config.toml
model = "masked image model"
dataset = "microscope photos of single blood and bone marrow cells"
mask_ratio = 0.6
fused_qkv = false
qk_norm = false
moe = "soft"
optimizer = "muon"
muon_scale = "match_rms_adamw"
steps = 8500
Rows from block 9 of a small masked image model, named by matrix and row number. Rows with one number within an expert belong to one neuron, the router's apart. Each number is 500 + 25 x the weight over its row's rms, rounded and kept within 0 to 999. All counts start at 0. Numbers have three digits each.
Before each expert's rows are labels from the 100 images, of 14848, where the router gives the expert most weight on average: "responds to" is what is common among them; "place" is the part of the image that holds the peak. Only what is clearly more common there than usual is listed. The data: microscope photos of single blood and bone marrow cells.
# router: slot weights (model.blocks.9.mlp.router.weight, 32x128, trained with AdamW), inputs 0-127
# up: expert up (model.blocks.9.mlp.up, 16x128x128), inputs 0-127
# down: expert down (model.blocks.9.mlp.down, 16x128x128, transposed), outputs 0-127

# expert 14
responds to: cell type: artefact
place: top centre
router.28:483460488419517499500514491451491513509481497424498511506504496514511530528514502522458506513509469514474501485518515529499495467505511478463484509502531469514522515467443540496478477546508521506468523480489493493478547461542463459534497505531487491524450516503507469470511534552526504513507501510503501489479511477546490533497523505550486468516506541467486494507495502504513531518495
router.29:504508465441517547501507475508455509497469453480485490475520481512560481531502464518488484489501476498529493521576512535490513504484520543474540496501500475489513484479475538455512469536508499497446533528510493510490473472504473514483503474525523471470484512476463457488517522554522478520497476499482501463464528508529491476498537505515465476516516516471529492525520507515522479512505
up.0:517529492459492501505445475489504560489508491464483527538485533493516470504506530513479494553511484524525505496463497515532496497547505515485495455517508522430535507509516528491538455480491506547475484541480466466487455514528510506509517519526496516505486503485486494471534487519520491454518480504529501440488503497491510450486506506479454492487486501492517508508534545518481454528471
down.0:475508491490465467508475505543485475539535500499515501466526496482488478515452480494481452452486480519473469491485497507471460509525523511506493489532502509506528455483517428506482510515459521518481500500520519477480483492518512500494495499471519483503574525507493512510550473512490567474518516445512530514535514480474511539510550470471508516463516502469449480510492485510503509518495
up.1:492488507477543524475538520508560480483484534513544491556520481536484510501533464508484480473505478521515482551480497554482532524489521493527516503500490515485496473533518525525483472494509539473508512515504522515486438484501495500520475531482464514498524439465536514508468545489500490507501494490537511495528490510486461509485425546470500479454479490511500506542518502496495491495504
down.1:492518492469474535529514477503421536513525476442492488459490513464499455492518524476510515504542494484479480481549513466512520472500511496467486523485497489534490530510505501499515478483468491566535497485534438461509467488503473509494479491514509460492526473532483526479504536493526448546503493538487482498522479499494526494522501469510512494525461512510517457484490529527496483473503
up.2:497506491556535490549464512522515475481457457522499470520507487468469505523504512500496547534485496492475447519528492491486516482469475486482529494477511487491477506528475494488510492507494508481523521505472475485515490446479485476493557519473462477511512488489463522529451467493434461518478491503527557495509513503536528507484478508484495513463480455506523454500531507541469490524489
down.2:476501516505479521532448491529492510517513509514481510516511443537494509534480472531524499508524469542489525481514464498505506538508450472517501516519508516538438510491514485476507563480511475471495471520491500490537548500492488510527463507502494512493501480503497455443523552505499508488495466511515527472521532538480459470510525480496491445513506498500561499508463531483528527510478
up.3:481483485482501522488450512498460480517456505483504541454525492528511489476540460485500496511506487479455464508447504457493493473473435554549499521529507514529568484462506501521520510491516512484515477497508540469496490504507546513484521513472478513497523501497458501500534491560480504518465518473503456519494524462495498476495522464498516507469480488528522513505491483515522490512537
down.3:513497514539479512490509518515531523523494468478505469502500496494464513492521507497534465526504552452553488511551476518506487500461552545479471529481480500470498510527493506558477473487506506487481553512505492514497500556491513473506510489497492528461529496526511494518460471451541482513483511482559526481495470535484487542523489525507494498496507504488485492562515501483461494455474
up.4:474523466525519495504538483515528512512466502500483514507527499482513496518496532479507512491441487458515495494482497466527479464535458451522479499534521475496500527503457492517494567485469486544505459516466500521477453511460490505497499487503518513498479569480462502519517476522472481513497463532475525487505518485503461537509517513479525493498512509509479510494532482465524468420482
down.4:517501510476467457518511546496466465462528546509491475510470550500506495486546473470504514543518495518504552472510505530486476513480497527543503460511517495489522494494518468494499460504525481533552527474531535481472454499508521497523480477501478481480522450506499448503499511497549529480528552487512469480518492512512499500512478499521508506521518503474535512530482508464486465512559
up.5:482500481531534465494528460526474525504532532516475514541483474485491523495520462467526493509499512498529478519500541517484523496540522485499494532499500508478499500524488482481507467517511515525527519554503491517524531539482486494527538570532500543514482519488545538501516494493492506532492500511509464537496517522447512480490457532492510465545565508519475510507541520483546518537498
down.5:452544525517512514523523486501521510497500489522471527494492514509548517494473495496470545506525477494485536483498474506536515525498523500515522516506497519456530503495524503508470533507518468558500505463489509459449499502504502451467508538516457491564508480475470516472524500509545504522567495497477509462495530528508539475508507517461476536453495527469504523469489487524534485490519
up.6:492476489501512507532510534498495487502493493529514499514521458502472488499503513497495491533496469459507540566535460456524536532463475505491493527465477558472539459533530519526508537529462501502490509508464424526443521483506482495505502529530479460539524494484498491482479503507481480492539504515503546505509476489536487477502506520509505519487477543490450522509511534519513511490498
down.6:516505509496537517481485437524491523518516472470476499533450559519514491490507514472498462479528512527475512475511481506512487507500483505501527480462513460537474502533460485437482460469528511506500501542557479457465515493469469478518449515496458524464519472528465508495488524553498501487489500509477481533518507493490466504498499484507495495509501477519491509473507489547524534542488
up.7:499509482503518501510490548495528599518495502525527527535525487508486480486508454478447509495466474463485512490472451497492478465479522516470493501498486500525536495558532500468454527466485487531487531489515483531524500521483514535497501486502508513476492506477546493498524517490501497526519470534500505512504464467521520499495511506456511536506550508524538525490487483500488464500562
down.7:494488486502531552538490499488450487505525478508485540498455478475528498487508526491518453500508513457488489510546518487497481501507531528506478528500485508496485470537480457458527498512507465502505531491466495501491481460513515489504492488462493454492518487503477479494506499556489529506487541462547524514494445506531481519514495469539527529519460480512473484488435514489482483434477
up.8:521486441547483514496523508498475480527477521499499477515464499525449502510502499468493497525474478509490489485466484458514446450505503540494506476503498485471512478503515476470487481477488525505505496512494483534501504540568473492493510528535473499491480576489512537533504500520534497496523530502469503522486486487531519503515529468541502508505488462535564479518551516456532501506522
down.8:495491545460522520475458541487488522496425479517511487513514518497541525467521542500514497527531463497486523487503519462511496501460471531511507507520485509469557492498503491517489488490478523508503486520518508505468538537468540471519458468516512471476512514488480475491498533549484499514508480501450484492475498495451525522489470459477483528487488533512507503494517541556486501442497
up.9:500504480506472500527471512536496484494508513521464512485452513493487473485490489461492475508494468438505493493456491462525465523483476530465485497518507520480501522550537496494461477464511500491492481476588475526488513469489468478518528491489496480480509465511498505459470485493536503501545501498492517535450496519516471512546549501544481467509528522498482508481521495556468487502476
down.9:487514558530494523506466473511489487518473448470521492523498491479522506482483495528463500487501516518503481490516483489509533471516522484534525501484502564545524480473503491472491480507533529484442495492508509512504452520491513516499448512496477522501453527497511469508539517502476519495496501513483503475558499556467524477496514516531517489497477460571515513533540504516521544506549
up.10:488487484497470452578505520493532507523456488510497504529498499504475509502459506522518533491478502487516427519540527554475498502501473497482489463434527498499433516495494511450482523517530479474525500500448505467528524519559507503516517533524502494480497503529489482541471513506466486526514501495508503508531493496495506478464514492463472496516505485529545484499476497529524489515506
down.10:509494488530500496498503540440532483521509516513498489535502539540496485541475469555507528449466509457427458513509510520555502510476475485494471500465501548507518473503474498472521532507489516495544494527488503511495481500471515493463495539522499510482548504486500532467494494455511542496502495478473503440519502517518510499497453521463501527490517483494510476525473532481498474510502
up.11:459504471510559526443528490536471496492488546511512503485478512473531499479567500479492474482471474485491498516477484449472504468495495471508500467503534516471511534482486499492557534470505529483468478466535490478537516505504461507499511485514527488507579521526503521479524459506484512466505519505480465511467541483496498498491529512515468516474502517503492539514469520487494478540512
down.11:508495501524474528524490492513492490555515481491453519520533507506467492487499467515490479501500489459538504488483466510505479500499511520506548512499485536465515511503496512555516533506482459517507528509545507469490504482536532437531487506451497518549558528481502499520526513496514537484472529507522479447486482509519537466538523434522527472513489509528525511459509528479515478491502
up.12:457471515522539491518526481478529559523498492490496491488517464540485487482525525497504464493477490493484513449496542491438508507507475499433489511470436500512540485494491496526489521515503478479484501524469511508538528500499509467462453536520498523456489502490510508510521500497471491535481488467517486457483487539474502519434546475507493501528500491496532483504490552517502492506533
down.12:515553487538473483546504553577498514531505495509501512501521496502460512502506464491530480535473518499525502505503523508493535483505518507473536496517514559493482520459537507534522509519473505503525485463528505496497488516520532458461510438492484512528469518486516522517449528492449481472522491525501501531491506483504494490496488530511504512502496486533487457508498477429511483522453
up.13:503515534491538469485485523535537562506481484523510510506496503502516526493449493503456480458511505493477473497468509492511506505495501460500450516513483506523468496524531502495477504496493503518516510438482479479503513518481549474481502452470490470503558428510550538528492520479496510464503521552463518508488476513521493484523530509503498523520464453518512485469493464510465505535510
down.13:498496479461498550481515481480491481505542506477500538457479533526508514520518462484527458502507557511487548546550517472513489498528537538529513506487487511474515496480449539486531475507496527425485497546488506521522504528507473504503498523535493521478518512504486442467483526501524483513463475517520486508520490473522511543502476516514508525505496496510496516490528547537497474503463
up.14:514482558498481509508482475484502526523502477475535442487497478483494497488478516535508473495479535519477455469477523495524492453503532537511525483510473502455513523462488480502511475494531476488518507468518490483521544514498536472502471475463511499479519468547520513543508506459517482478509470475507500479541464477526483504539506525538479514466510493443509512512546485491428522498500
down.14:530500467490485487447478470489522458478494517508505550484571485484477484515494473505501509475519519536503505542465491471540493514488480503514475521471497472504478481475522485541463546493477496482479529508527535510493501495491485512495500510509504506536531514516523490477494419522448486503504473519491453471472534468493498510488475476461543444491522501558501513464497514494504525504493
up.15:538517509498527524493478468529475500548536516518487508498494526477483483507514478490495469473509479523550496524530460494511568486542505482503498549474445458513465506511465503489566543517516510484514497504508531495473509555472480502513502498482486510491531498520511518501509493485467541460471492476489506502476517516454511507488519528495460473532531449508517521500510442470524507485521
down.15:493507502491462524488514442500465477479512508497447487487512495437521531506492510493478575530515503498461487501485477502505506499491483503506476446540515490507542518475477486518462497510494474540456500483486484456456509530529488500501456489474526495479480500511542510515495494503537486477491532467543483513496534485488520506542510522482445458472484537494471490504546504486533499527527

# expert 5
responds to: cell type: artefact
place: centre
router.10:515450558508523478486508480432493502501534488475471530548508491470502518462479504524514488504530489484451489515512511536473543482537496498513483544508533444469478475503460536502489501517495483488519536518515507521452493516466530516527501488515484489500492468483502524501466489527540521467479467470484508513449542511489515498450505509512469462516476517482484492501481533523512464521519
router.11:513460549477522497523495464460499504492519478514482525523488471511477477483496504525504472496540507468502501509518538556489519483545512466504534521548558450482465479530533533470474471537475481540499521505509497508447512517488515527503534484483537497530501483495478494487491509477547515505462480480495529480470525547498527490455486509506460466513473521469516512528479494521492465515502
up.0:507457497482538526504536470472489482510521495476473542509483526507511509474474518525552449493474496500541508494527491483531504514507485532480535481514528468490479495502509523470488515526497465526497479480467488495511475469547517507518518502516506486485517480517542481509510551517525516516477459493505558487506503505485493530458499478536490524523448443514454452470463495526485455476539
down.0:516529508504489545456522496578518496506484507511505506497513507503476504498527477508480485504496528508546494477490466546513492506515508483445463467528462500451501460488510446536525482508512545509499484557507495507535509542522455487502484486498514520512527525533500514528474488527536508537532480474499470498478498471530482452513486499496466484450530517465491511512536518462475516494488
up.1:508474501476528500492533466528500514437507510488491499471513547540493504503465478489473443450504496529491500484478470481525491465480486504473544463530483484491505520534513520475489486478522474464508488454492526478509477516504521505476530521494475459509526526534496488524520479519487457512482515505489498491522513479522528473542511445499533464479533543509472559492521482506493526555521
down.1:484524472482500513547526500436472473510534513503542469517525502504541498510504473517486534520491527475489533526522513478448541471492537502537540533472472496550481492484492506520517524552476506499514471476491507482487503518488500478510453524498492547483536529429467461496514531506510486491464500518514489493500519496461496474509492505558469492513471522486502463525492491510507522505462
up.2:455484502543482459519510487531511526491551487498523493482567510501495493517470545487511498468492496463534503494528498508525456549497516499493474510528509485485547513528538469485493453553533446516480495489514493512486513524505456490491515552495474476501507502515449539511524481504481535527545513508518493506503519527475468453534520499528513527507460487482494533476505487487494526480520
down.2:515507514501508538539501486539535501464473476498508539470512440534490513541506463496443519524510534519509500529528504511475587445538503513483508495453505478512499473490486486488491496434496481484557510499475509460512490485488516513457509479494503490544540483482491502526496540512520500476450522493502505463495531495477530489491510505503501511526523500485506480517522487507491449518491
up.3:522538476518490476511478498518549477553486499472520520498525520486549505503507507495460481474475502542498473495516500537460464477507464520518535520461475477539464492521516512510501531499508523488498503479511481526532477472484499495488533444505469478523498499462506524522524464461475515436488512494486505479543491477532500538483470545474475461497530513495499462501510509504468477562499
down.3:461502520495522499480460493480477544476481580492523493495481534475462469534499498486506515475479515474504499493487473484479496542505518467474482474501504504466523516510515510490492451487515482506501539529529487450448527503486521480497436527519517491484443497472507495519487537528527508516500543540500480554465478546498512527517472495535514474519474531504495504494491486498552499484519
up.4:469457499513524529488479500454527493496482469541512440471493461470494484498495544481511481494497524437497523496498505460528508523500485505488532520507499501501494514498500465513527495486524450523474495494468476458514500533499497490469497514475528515506520540482500538505496519514450493509512545531422535494524493498525507516516476494540514518510491542519550459474486500538454530480512
down.4:495496508503528465512481507509480523515470492480501503523490538553515490544523467502524499542521516532542473532522528478506523494502482462498498481509513481537467480428448570468502453555501532508540481528504502531484503514497490520543512515512468501526503486526491472474482496478541536510503460497537489470444513521456487490504509485511496506497524492494456507503521491463504504511490
up.5:502519506465485525515450496504516524476504517457481459440519517526448515451497506496482491497552494475488520489547521473464510499492524530518497498531580490488477490484501476493480499484475519498479488497504489491477523503505485510497537552541526509473505502534491520494486470488513498457473512524473529520485504489528431503531503509505475512500469439443499483527504531489525522498498
down.5:504452465536500497565500476522491491511493492499542522474541538522494495538522482487488503496527490480492486507495501495516528496525521500516472527471458524492473539487484514508484479442504488476479465523484490488520472485514469487509499445468473501514460529525492539485465554542502527491528520517515448504515489449462491484491507542510524484508553485506555503503493508447488515499503
up.6:499530457504513480537508518547515498470498524517456466511518498492481495529519472473480465504449518529482534499482519530467481504511505484499490469575526484539499510481506510504478501489525541496497539512553493459444476488469549459480487513486488465533499483473504499483496489501492484463483504453521520476494486522463508512487470447466471519475482511522495512507480504484468486532546
down.6:506496552500511516497491513471469515484497477494555510503507478455504502468505479500487519540513531425479506536502475524500521529467526505472521547476498511492454525496504539547521488469514495473512492501503474515506502496519514483556518518483525476519494508486556538510493494472524480504421489503523496497572527465501462501501509524473512536515487504470504501489542498511511465470488
up.7:519525510507489533513520494520519478472498486503522471486521456502534465532506519539477524490489528501491502549499500469479560520447503481530523516450488495475487473510503478492500515510461502485521497517480468505491526486491530527522541535445504525529487510513462489534488503456464510483494503521442521503523559454534504517504512477484505457458514454494470504488477528479540511485477
down.7:515499500505498475517444435509522535525514480562479500523505455494484552496476474462534496497500500471517509451513526498508522556494458516492512508500499513586510524461519522476520501513497480468493526471507530501453490524502496456534492480493545455477530486488528497464478488533495489467511521538513502509470473520499515484504491503520501482512528541518522483505507471506479514506499
up.8:444490483546524498502526467506487505506518507480496508525511545471528495518480530502439479502478514501529543491507464443457495471434502505524478497475491505481490514528501470518482500458541522474495529473514533472473520480455486515478509517454481457526513467506509490522501494482505489491532471518494525473492498464507543501474507524508511524498554555536460475506522488483491480518503
down.8:480521493496489501453520503522501468536513465502523515499511476509534508474478525515530503482512442516528458497518542505536487505499484474458529503513473471516560480493456491447476507518510474519490491503461492504502496484520530507519482531527517490504491459445542502534502532525471497493498515561471499523520481545519489498533518513526498498546467457445513489499512509526548525502510
up.9:526503497521466505546484559514502499502458474469487527502508500489500469510510500530494513546454500511468500486524509554444506477479494514547482488500491497509478474536523495506483506512518456494529541514515529490492497482484516496494478536499473498481500550553513472533522509493525494439526550502512533487490498552505473487490461539483512496512486501489497446478463487548531504457480
down.9:496483523510485554532493511441466541481518519515555458477473469508497543474522478497471487549511510475498484502526506530515505516513511457488524491535485494533460457479518503513490476512501480510498485523509517541485486502442503508483509501490492487514500488473514539505477518516550514527521464478509534462493504479465582513473529510467478529494470528492510474480458480509514482480516
up.10:500491491473472487523505512461523540491510470519462521572509505504494513452529485496495490478500479484521517493520465525516431515511544486496472513491504482494542498474490521489519490531461487495495508532458504507505526487510499509508492475503479525530512514493447559556546476485472512517540463505486539514519505491500481526538530457537542498463521519527506500443531511503518515498492
down.10:508458494549460458495463537465513484537495481459549484496503527490483487501510515502507481524460540521498509496447502496504532542481484471522509507536554485498442519527508526508484484502500502524522498508485528529492470515482508529526476508530467481524479487477506534464463484490522527451461518461479482527473493482525493498484491534502462511516515525462535521548515499501494531513463
up.11:523520512490468502515465489552510481515489481498534481495504481484461471504507492481527546522531456522485456531562474525479524533458490514471501508438503471523476537515520444485505510557559506495526508502505526538461496496489525486508507542503493486518508482504520531520432473513500507487511461507498517493498524485520506535529460502502446518511481486487501497502525496528510502486476
down.11:465519508501510514526473507467469491528531521549478482505548480525519534507486495486463515495494487483452528448465513488482532505509526497530510499501500486561451509487530519515527507500453486473509476528527491479483530510487510501468490464514539523477499466466464513470498497499527516550491513522520521521538510440462512459479530497517462517485505507476519479446530479492508531526486
up.12:516501547524524481456532473498505458517518475529499525494497485508526450477505503517512483487504561519526518515470521547510531473474512474507476509531509489495493511483495507539522438510522500532475497500519491436520519507479484469502515483464463494496473459512466503538513499522513520480495491535469469482517562500466440486485514464470525519473489476479536483465514487504507468475498
down.12:480511523498507510583481474500511565497486454512499537497542492504471556530527477490502532541470474493503474489513497479495498525528496517494443477495482510490528502459535484473513532466503493500521513504525464537490488523489476498524480449515529549481482536506546516505522508499485467507515509507520542496512465473518504474473525471469472501510515522537479513505497488511448516527514
up.13:543477521493492502569493520503475488471500528428476494503530502503514493524528510506542515518520505506537507492484486541462522526467505521491535463539513497522468502501466519496471498497508525531491469473491441479468457477499516491527458486468454495542451506521477494522488515514503491509434524534496509508477498500499463528457466495501462531521476474492497494462488522500521498496497
down.13:471515468503504490506507509525509502493492466547491492520488483493474480502517452492451486490493502440551494540524522479504463528507494462502458505504498503527517566482540533526527452496506483509491515513514560495560477556483478483506541502545509509460495511526536536505494519500515475543480480484507515504536501496516491457511502503520513530470523532477493491541487469468495501504518
up.14:484523487504537498476458518506502484455518514503492487513503505514498465470511483506498547469563536479506526481490482493489510491522512495493483519513506472464483501520506502484503474475501543543449474489522471502479495484541478550457492503517459511523459519468497501491468456526477512496530493537476501470519496446475480532534502480503484554454521486452495515476528449489537537520491
down.14:504470491503485507470503480503545546500510524542487518520535500474487518511468471490506502488449507466510474465504546495503534496515526524510513524513431506508520512525529461482463547525490445478567545504506517521472500502525514481508503485464496532490541540453493525453545503490469529491478504508529527485504508508513505459470537500494512461527494514535494511488469500507513523507511
up.15:478513498527515473448525525528483476479461509521508485525468489499477511526432490480517513485489466532528483505467521494475573488489531499508496480479462479472507504453484456489481528482494529485522462483508466501461540489505477515492458501522469544482493519468491497504502505533488479538480522520517490489477518487507573526510528520488480479480533494535486519500510520501485554510464
down.15:487529495517501504485496452500521474504569480517424502523527515494536547512496503506479486484498534561462511512527509533488429538517488534504524512509501496494528518487498496534529508555506458466487482467503482499472494495509508498493493507518528527495542531484479517480540528506502508478502533536511484500491481511488465495536499490512509530517484475545495463449471509492528522546496

# expert 11
responds to: smear: peripheral blood
place: middle right
router.22:477510518514508498499509533535519502493525576524515493487505487483481511462491536510509465511477516531533477502522496509502479508494506499491499457495499541518463507484508479520546517474510447472509500478490520528537498534475478493460491520455494502496512495477507534511520489475510509476490501515483523479512439483420494521497462459449524505481522502519422508451508484501458497488529
router.23:463467527508514499497520527524523518519525588504505502505520489519498504453486500504521459533486498500526490478518469505496468537498480459495494467487499546523518530486470533503535524471500496459514486514531476529515484532490479495527464487524498499488490491510509532488543480523534506500513516474519515531515453462420484509488492488521494503502518531504437467504517514522452496474537
up.0:530494537473500486496452496488520533451514485492526485458458546499497546497515554516509510527465462464472472501488504550511511500493533486458472482508489479502492471486491515477489559488457488488477523506499505488514468463503506456493512485519482495483484485541471488451503479489527492478541504471474514528512509523513563467558496528466496498488464504475527492518484503496502452490494
down.0:492523517556483503518498523506496489524494521496509492519520503530529512514478453489512552504512452517482505569515539489494493508507501545533490496501499526510473516520553454496519511514551498541481426502486515511502474497526454527520505476489514488485467515498471541541507536507473461534444474513529486470500516514509468468468491505537493506491477516509499486463494520490506516449489
up.1:545524458521543495518511530534521489496517474458523510485482525488483515473513499489504489499549533459490528499497542473474476489488500512470471465486527532494534481527493505502480496506495483543483472472484497482501459498466492520524497496480485480476485506477490480507479498500493523475489530558471532477494508554555503486534447488442535479554490453546503488502479476516493464492476
down.1:469524491454496508518490510485487527464526504531503543483496541491552507463498541478511514507449494519506455476534495449512534484505505510560505545498471508519499515455520441540516487513515468518505524491511512507549512509525525538458504495479506500487505508499465530527504497470520506466493485506477441514496471456512505490524510532548503458492504496481508516470452476511521507488486
up.2:469521515501441538483500487480529443508490509497499475526504518528542523515498535516544530476487511491484535510500518475508555504491515514502501526507540507494514533500492537472534460565492530508486491509444451471453497513507524506565486527490486507492505468504496478466515498512508501500458520492519484514476466541547510500515546512496495492532520492509509498474534536505494449514481
down.2:530471498522489513476458483494539507494476450491509489466494537480489541503463491505446477532479487473487428481483522517522489507513502510478495550492477486514482468487511471481498524485510479508530551458538507524540501487472443482471514496544507503498473471472511475518489516492467508498498486497508512502532510488489459536485445507483487514467454523521461504510493498498496566503539
up.3:481486515572501479500494530523522491518523471498506487498518525495494481525512488489514530501422510445520498474538479544514483518549484501495500459510495464527464493478468510497537481517523504473525538480490512491507509496511461525508536499505498514500467555487447475493484500501501490487483472455518460511533496419509500511513501492509520529519480515447536532518472484500511508523481
down.3:505528513497502485518501502520496513517458484519492551520511492537479538464476528526511479477535493524486509533488499487502492514487547514499483475504484510452579487512497478517459518508472549530512470459523474526507494510467510472482485483489455481474503516510508534530559504500505488530494490560465542521470528558499522512479485485505508483490504481541458507517448505509497455503499
up.4:531536466504516502478451505517522493526462497492488527546523507481467515510527523467521528483514535519522487501496559536513463496503516475463477482527486498490478488470478525552560489530533527498530500502500498529496479475529469498484516509515509502490482505489460473460464490438520487505482498513567458523504513502468492472504489470522482512509467448534509476503520454513502491504528
down.4:489469478513517468492501555465477540485488531509495505485470467520508521507513488497480472500514492489494486495483493523447450493507505528536522476507509500453459435513503500485560475472495503520497508490506497466521526502478527492463471498483520512489548438518511533534514492509547467499509533479465551498467521470519503517486520496500488475494505480501491477463500504538448496487564
up.5:465508530479490502509516475487435517484546518479477529509553515483488475490495456506477434536480491477467483517505544515512479509495487471512516493541503514470485542478471525529523496548505481514543510525481534486450457513511482482481459515511463495493504522476486522528509519498496502520518463452514528463524546510511484512487534506550491525498469497500514524468518497520518520479526
down.5:486507484494557517508485475512469493483476494516500441533546518492504456520497556461499511487541529525509535439501502506475512512488528536497447519480518479508545506530484514475496517485460502471516474504509491513506525497515520508503482470497494469486483494483506543514516488480538510526533473519479524532508506485457478484461529471487522556505528473454497491537481441514506472524510
up.6:500501497504498494441518535496534534522496493495490475542489479516507492462486463513495528520517535485468530511541488537510482512504492491476526483500530467511499521540544505482455511538477508494522491490442521531491497457524529491496510541503472502508456552449469480455492477506541521470470514465485481513546513538506466502487498534472477505494507486515498540537520472486482450513500
down.6:510497487535505505537516450495508519437544534486518476477535527504508439487526507485477524516534503493486477498415494507494490459507518495534468519510488546479524502496490520490512496492491518510530539429503497541476492486511529513530495477507533525503504477537512485536524529500442504516501480481523556517494483501488524537473515480546524465528496504495522502478487510517504508514505
up.7:518538499492555498470480479474503463493494482491501536522523477504539514459498539519506503507507494460483477537481520523517533501496476463501480483468524495508537501506457484450508527517537492446450527490518472478479493514552473493485518499494513547495502523531525458470528523504502498472514547546476526483483515488474535510477499487465502487512484486509492500459464434474524522495476
down.7:460529511518514522527519514471478485535536510512501474521470539495448497544486545490492495451463519522528481520516497477464480435507509513486505486500467438529464494491514515518534484544502480538513484511473521479506463487534504524482463481502494479506489516477492528497508487500447485514480480515508534494538469517501533498463530546518483505491534520540510511514528471519481444503507
up.8:455507501481452493479503498471501496491479473506515478472490489531459528480495506496501448491531520518519515538474494453499471505533522506453550524552470481458493523511515522501456519512479492537559503491455497467502528494472521547512518512526479497498505529501520510565467521501509519468494484473490504550481518513520501512510523549528471526550539485490509530513507486499505509505518
down.8:497477505489505497473479452495524514484508486515497443497501463460517516502505516470525491512498485440496514513520519525529474477458468468496495495456540511531552502525517475449519507471497478470520465459586486521522490516516519469508511484515523521519503460496521488448532519507519540525506501511490502529505495522523553525454515516480529485493469527494524467497488530496518513493491
up.9:514500535522493514526497458472510444468475507483467499471505537504491509481458495492522488515487471490488544499506503516500491516477484518511479496542540557497499500484489483483535573524471498533478488529529498472469438466519502510493477522522505517510508486466483541464472482494492509473527493498529484535516524527444491491511503562550525486465481533485472520507489472515511535477493
down.9:519467538515528504479531550495506542501484514512436485524507463519550464514468519487479485524524524533463479509461492499550520527496530523498487530467541458530476495531532495550512500509488478513488480463523511543515499522520502536512493499556473492530519495478518507487530511490510516458470484492507556473492492479453492493489457508475468502543513501488512501505523494502481527523495
up.10:470503507490491504507504506517506484535537491504542507494500537494471483545532489495496430552484465503529476499494522511479493514489493514493506503512475538476489506502517435533465499513470509488548478492486483462492520471486538523519472494505567479498542510504520516473468517494487485520514509576490469485524474509476490462463505492484468512507542546500550504500527503539518527477528
down.10:526510503506509496550492465495474521473500528521469493491524470494499475482494551496507514475560542500513554476527491483520480485494466512515471532510509475517535508510499533463461446480506509488475504514509527514485455482517509519501514563516468519543509488524487504508533487510544539490524511492480488514474511493479549492514478487496528455526493458483470504568526452514483503523521
up.11:495473525532509487528524491505502508475511449509524527527499500516517513538478523489478427522482512497478489492525497529512456487523474460523507496477470476464536514539487556521504512516488507498485498471482493497523467515496487539516485497527513514509518529498457535483517481562496457495501524481522517515531508483511482478522454526548550469475481522489504459520503555510546488473532
down.11:504500459501517482526507559504479529525472495491515487475499497527462475456530454508476475508525510504504520489476495474497480495543519494503507457510485529542505528527476481495512514461521495488498430471554495521512506479481462415521467469540505516510453489525506501511498508492506534537475482508463463500486486540519500503522495516473539526523529501504475525513491468464488492485468
up.12:473516475503541474479503511524510497516504457504510520471452505526551504531492458533501459501532504492518504530498539469501505534485446493520512515519516529489541456533416502465484494516505503520494510512538485535481490499530529498511508530533521496527515513515524510555497498530513492500508507510527552517464487519512485491506494550506513459523519554497510451501530499489523523535489
down.12:498478507456534475495517513490513495518545466497483477520478518506514515453504511490502509548481510463508494542551494491513482515478491468524523473510490476518457530452525496499518488489534530485555492479477496470490494519477476498508439484510505501446502441517488431519486520528490506504472525459474504508510535501547498540502475528521501484510487477497481508531480496565464477503497
up.13:479508543490484483514498502495482530507493481549489535517503540503522505511540544512507495517502588486496481464498475488502476544519476505493514446503502499495518520547525478514519498514527509469478496505491485457471523519513496492487480468504517502483502534526521471514438485490515511487474470462473532491506507493516471469503476480578497447480499468510486537507500533509545491452473
down.13:473501471506505504482479515459483511480511506447515470476444463518509483490477496513512506527510478499512468529540515530490541491466526485503485489428499505485477499482502505447544489483467476531536460497487497514571476496506493437489501502518521482533478514500484497491524512481477496490561498525530535538444476476489504548473475497497549513511501524506494507503507500519486492518467
up.14:478486502494504529511519503473518473532483502497520502478501542492540488577496490493506500515532461541482492542456490511496485496518498535497509509476529555483534492453483507537474481532459491492455478489481480490546521487457541485507505532523528541496447489498493462488480497517492536489510486496570490487480488523471494514456435509490494496477477506527473496512514486498485493460499
down.14:515501461491488484505484493460483542510515498484503489483504493490474494496476483490463495484456477486533498433526502495493529506498494480478471545478509464507469535499517461548464483478479515511542511507486533502486472554525464519492483495498455458492567481493505550488476468482490493498510522473526524481534507425515478466519542461475500489500507467500529496486479521485496505542507
up.15:492488486498496481473506482533486517528521500492513546488521475480489516454553466505474495424488503474504499534488509467479481512472519503498518503475523481495522489484514422503480521523520504474526476508547491507489489497508520471522473499482524548502540487474489490508523545503506505499508492509455516471445519490494470512437522481532503463544478482490518493541459478498563505489512
down.15:520462432501488495494498491520505456492510496530468480507470513518520489552508495472488499532528552484510527510519492486527508496480501549499478487508462519524530529455488503488484532481452491477476547567486513452492516525481512452453526497481511482475537528521487483505447464449501518523501503482479478537496505540513521515552485516505494504477501495528488462485516490516515497490493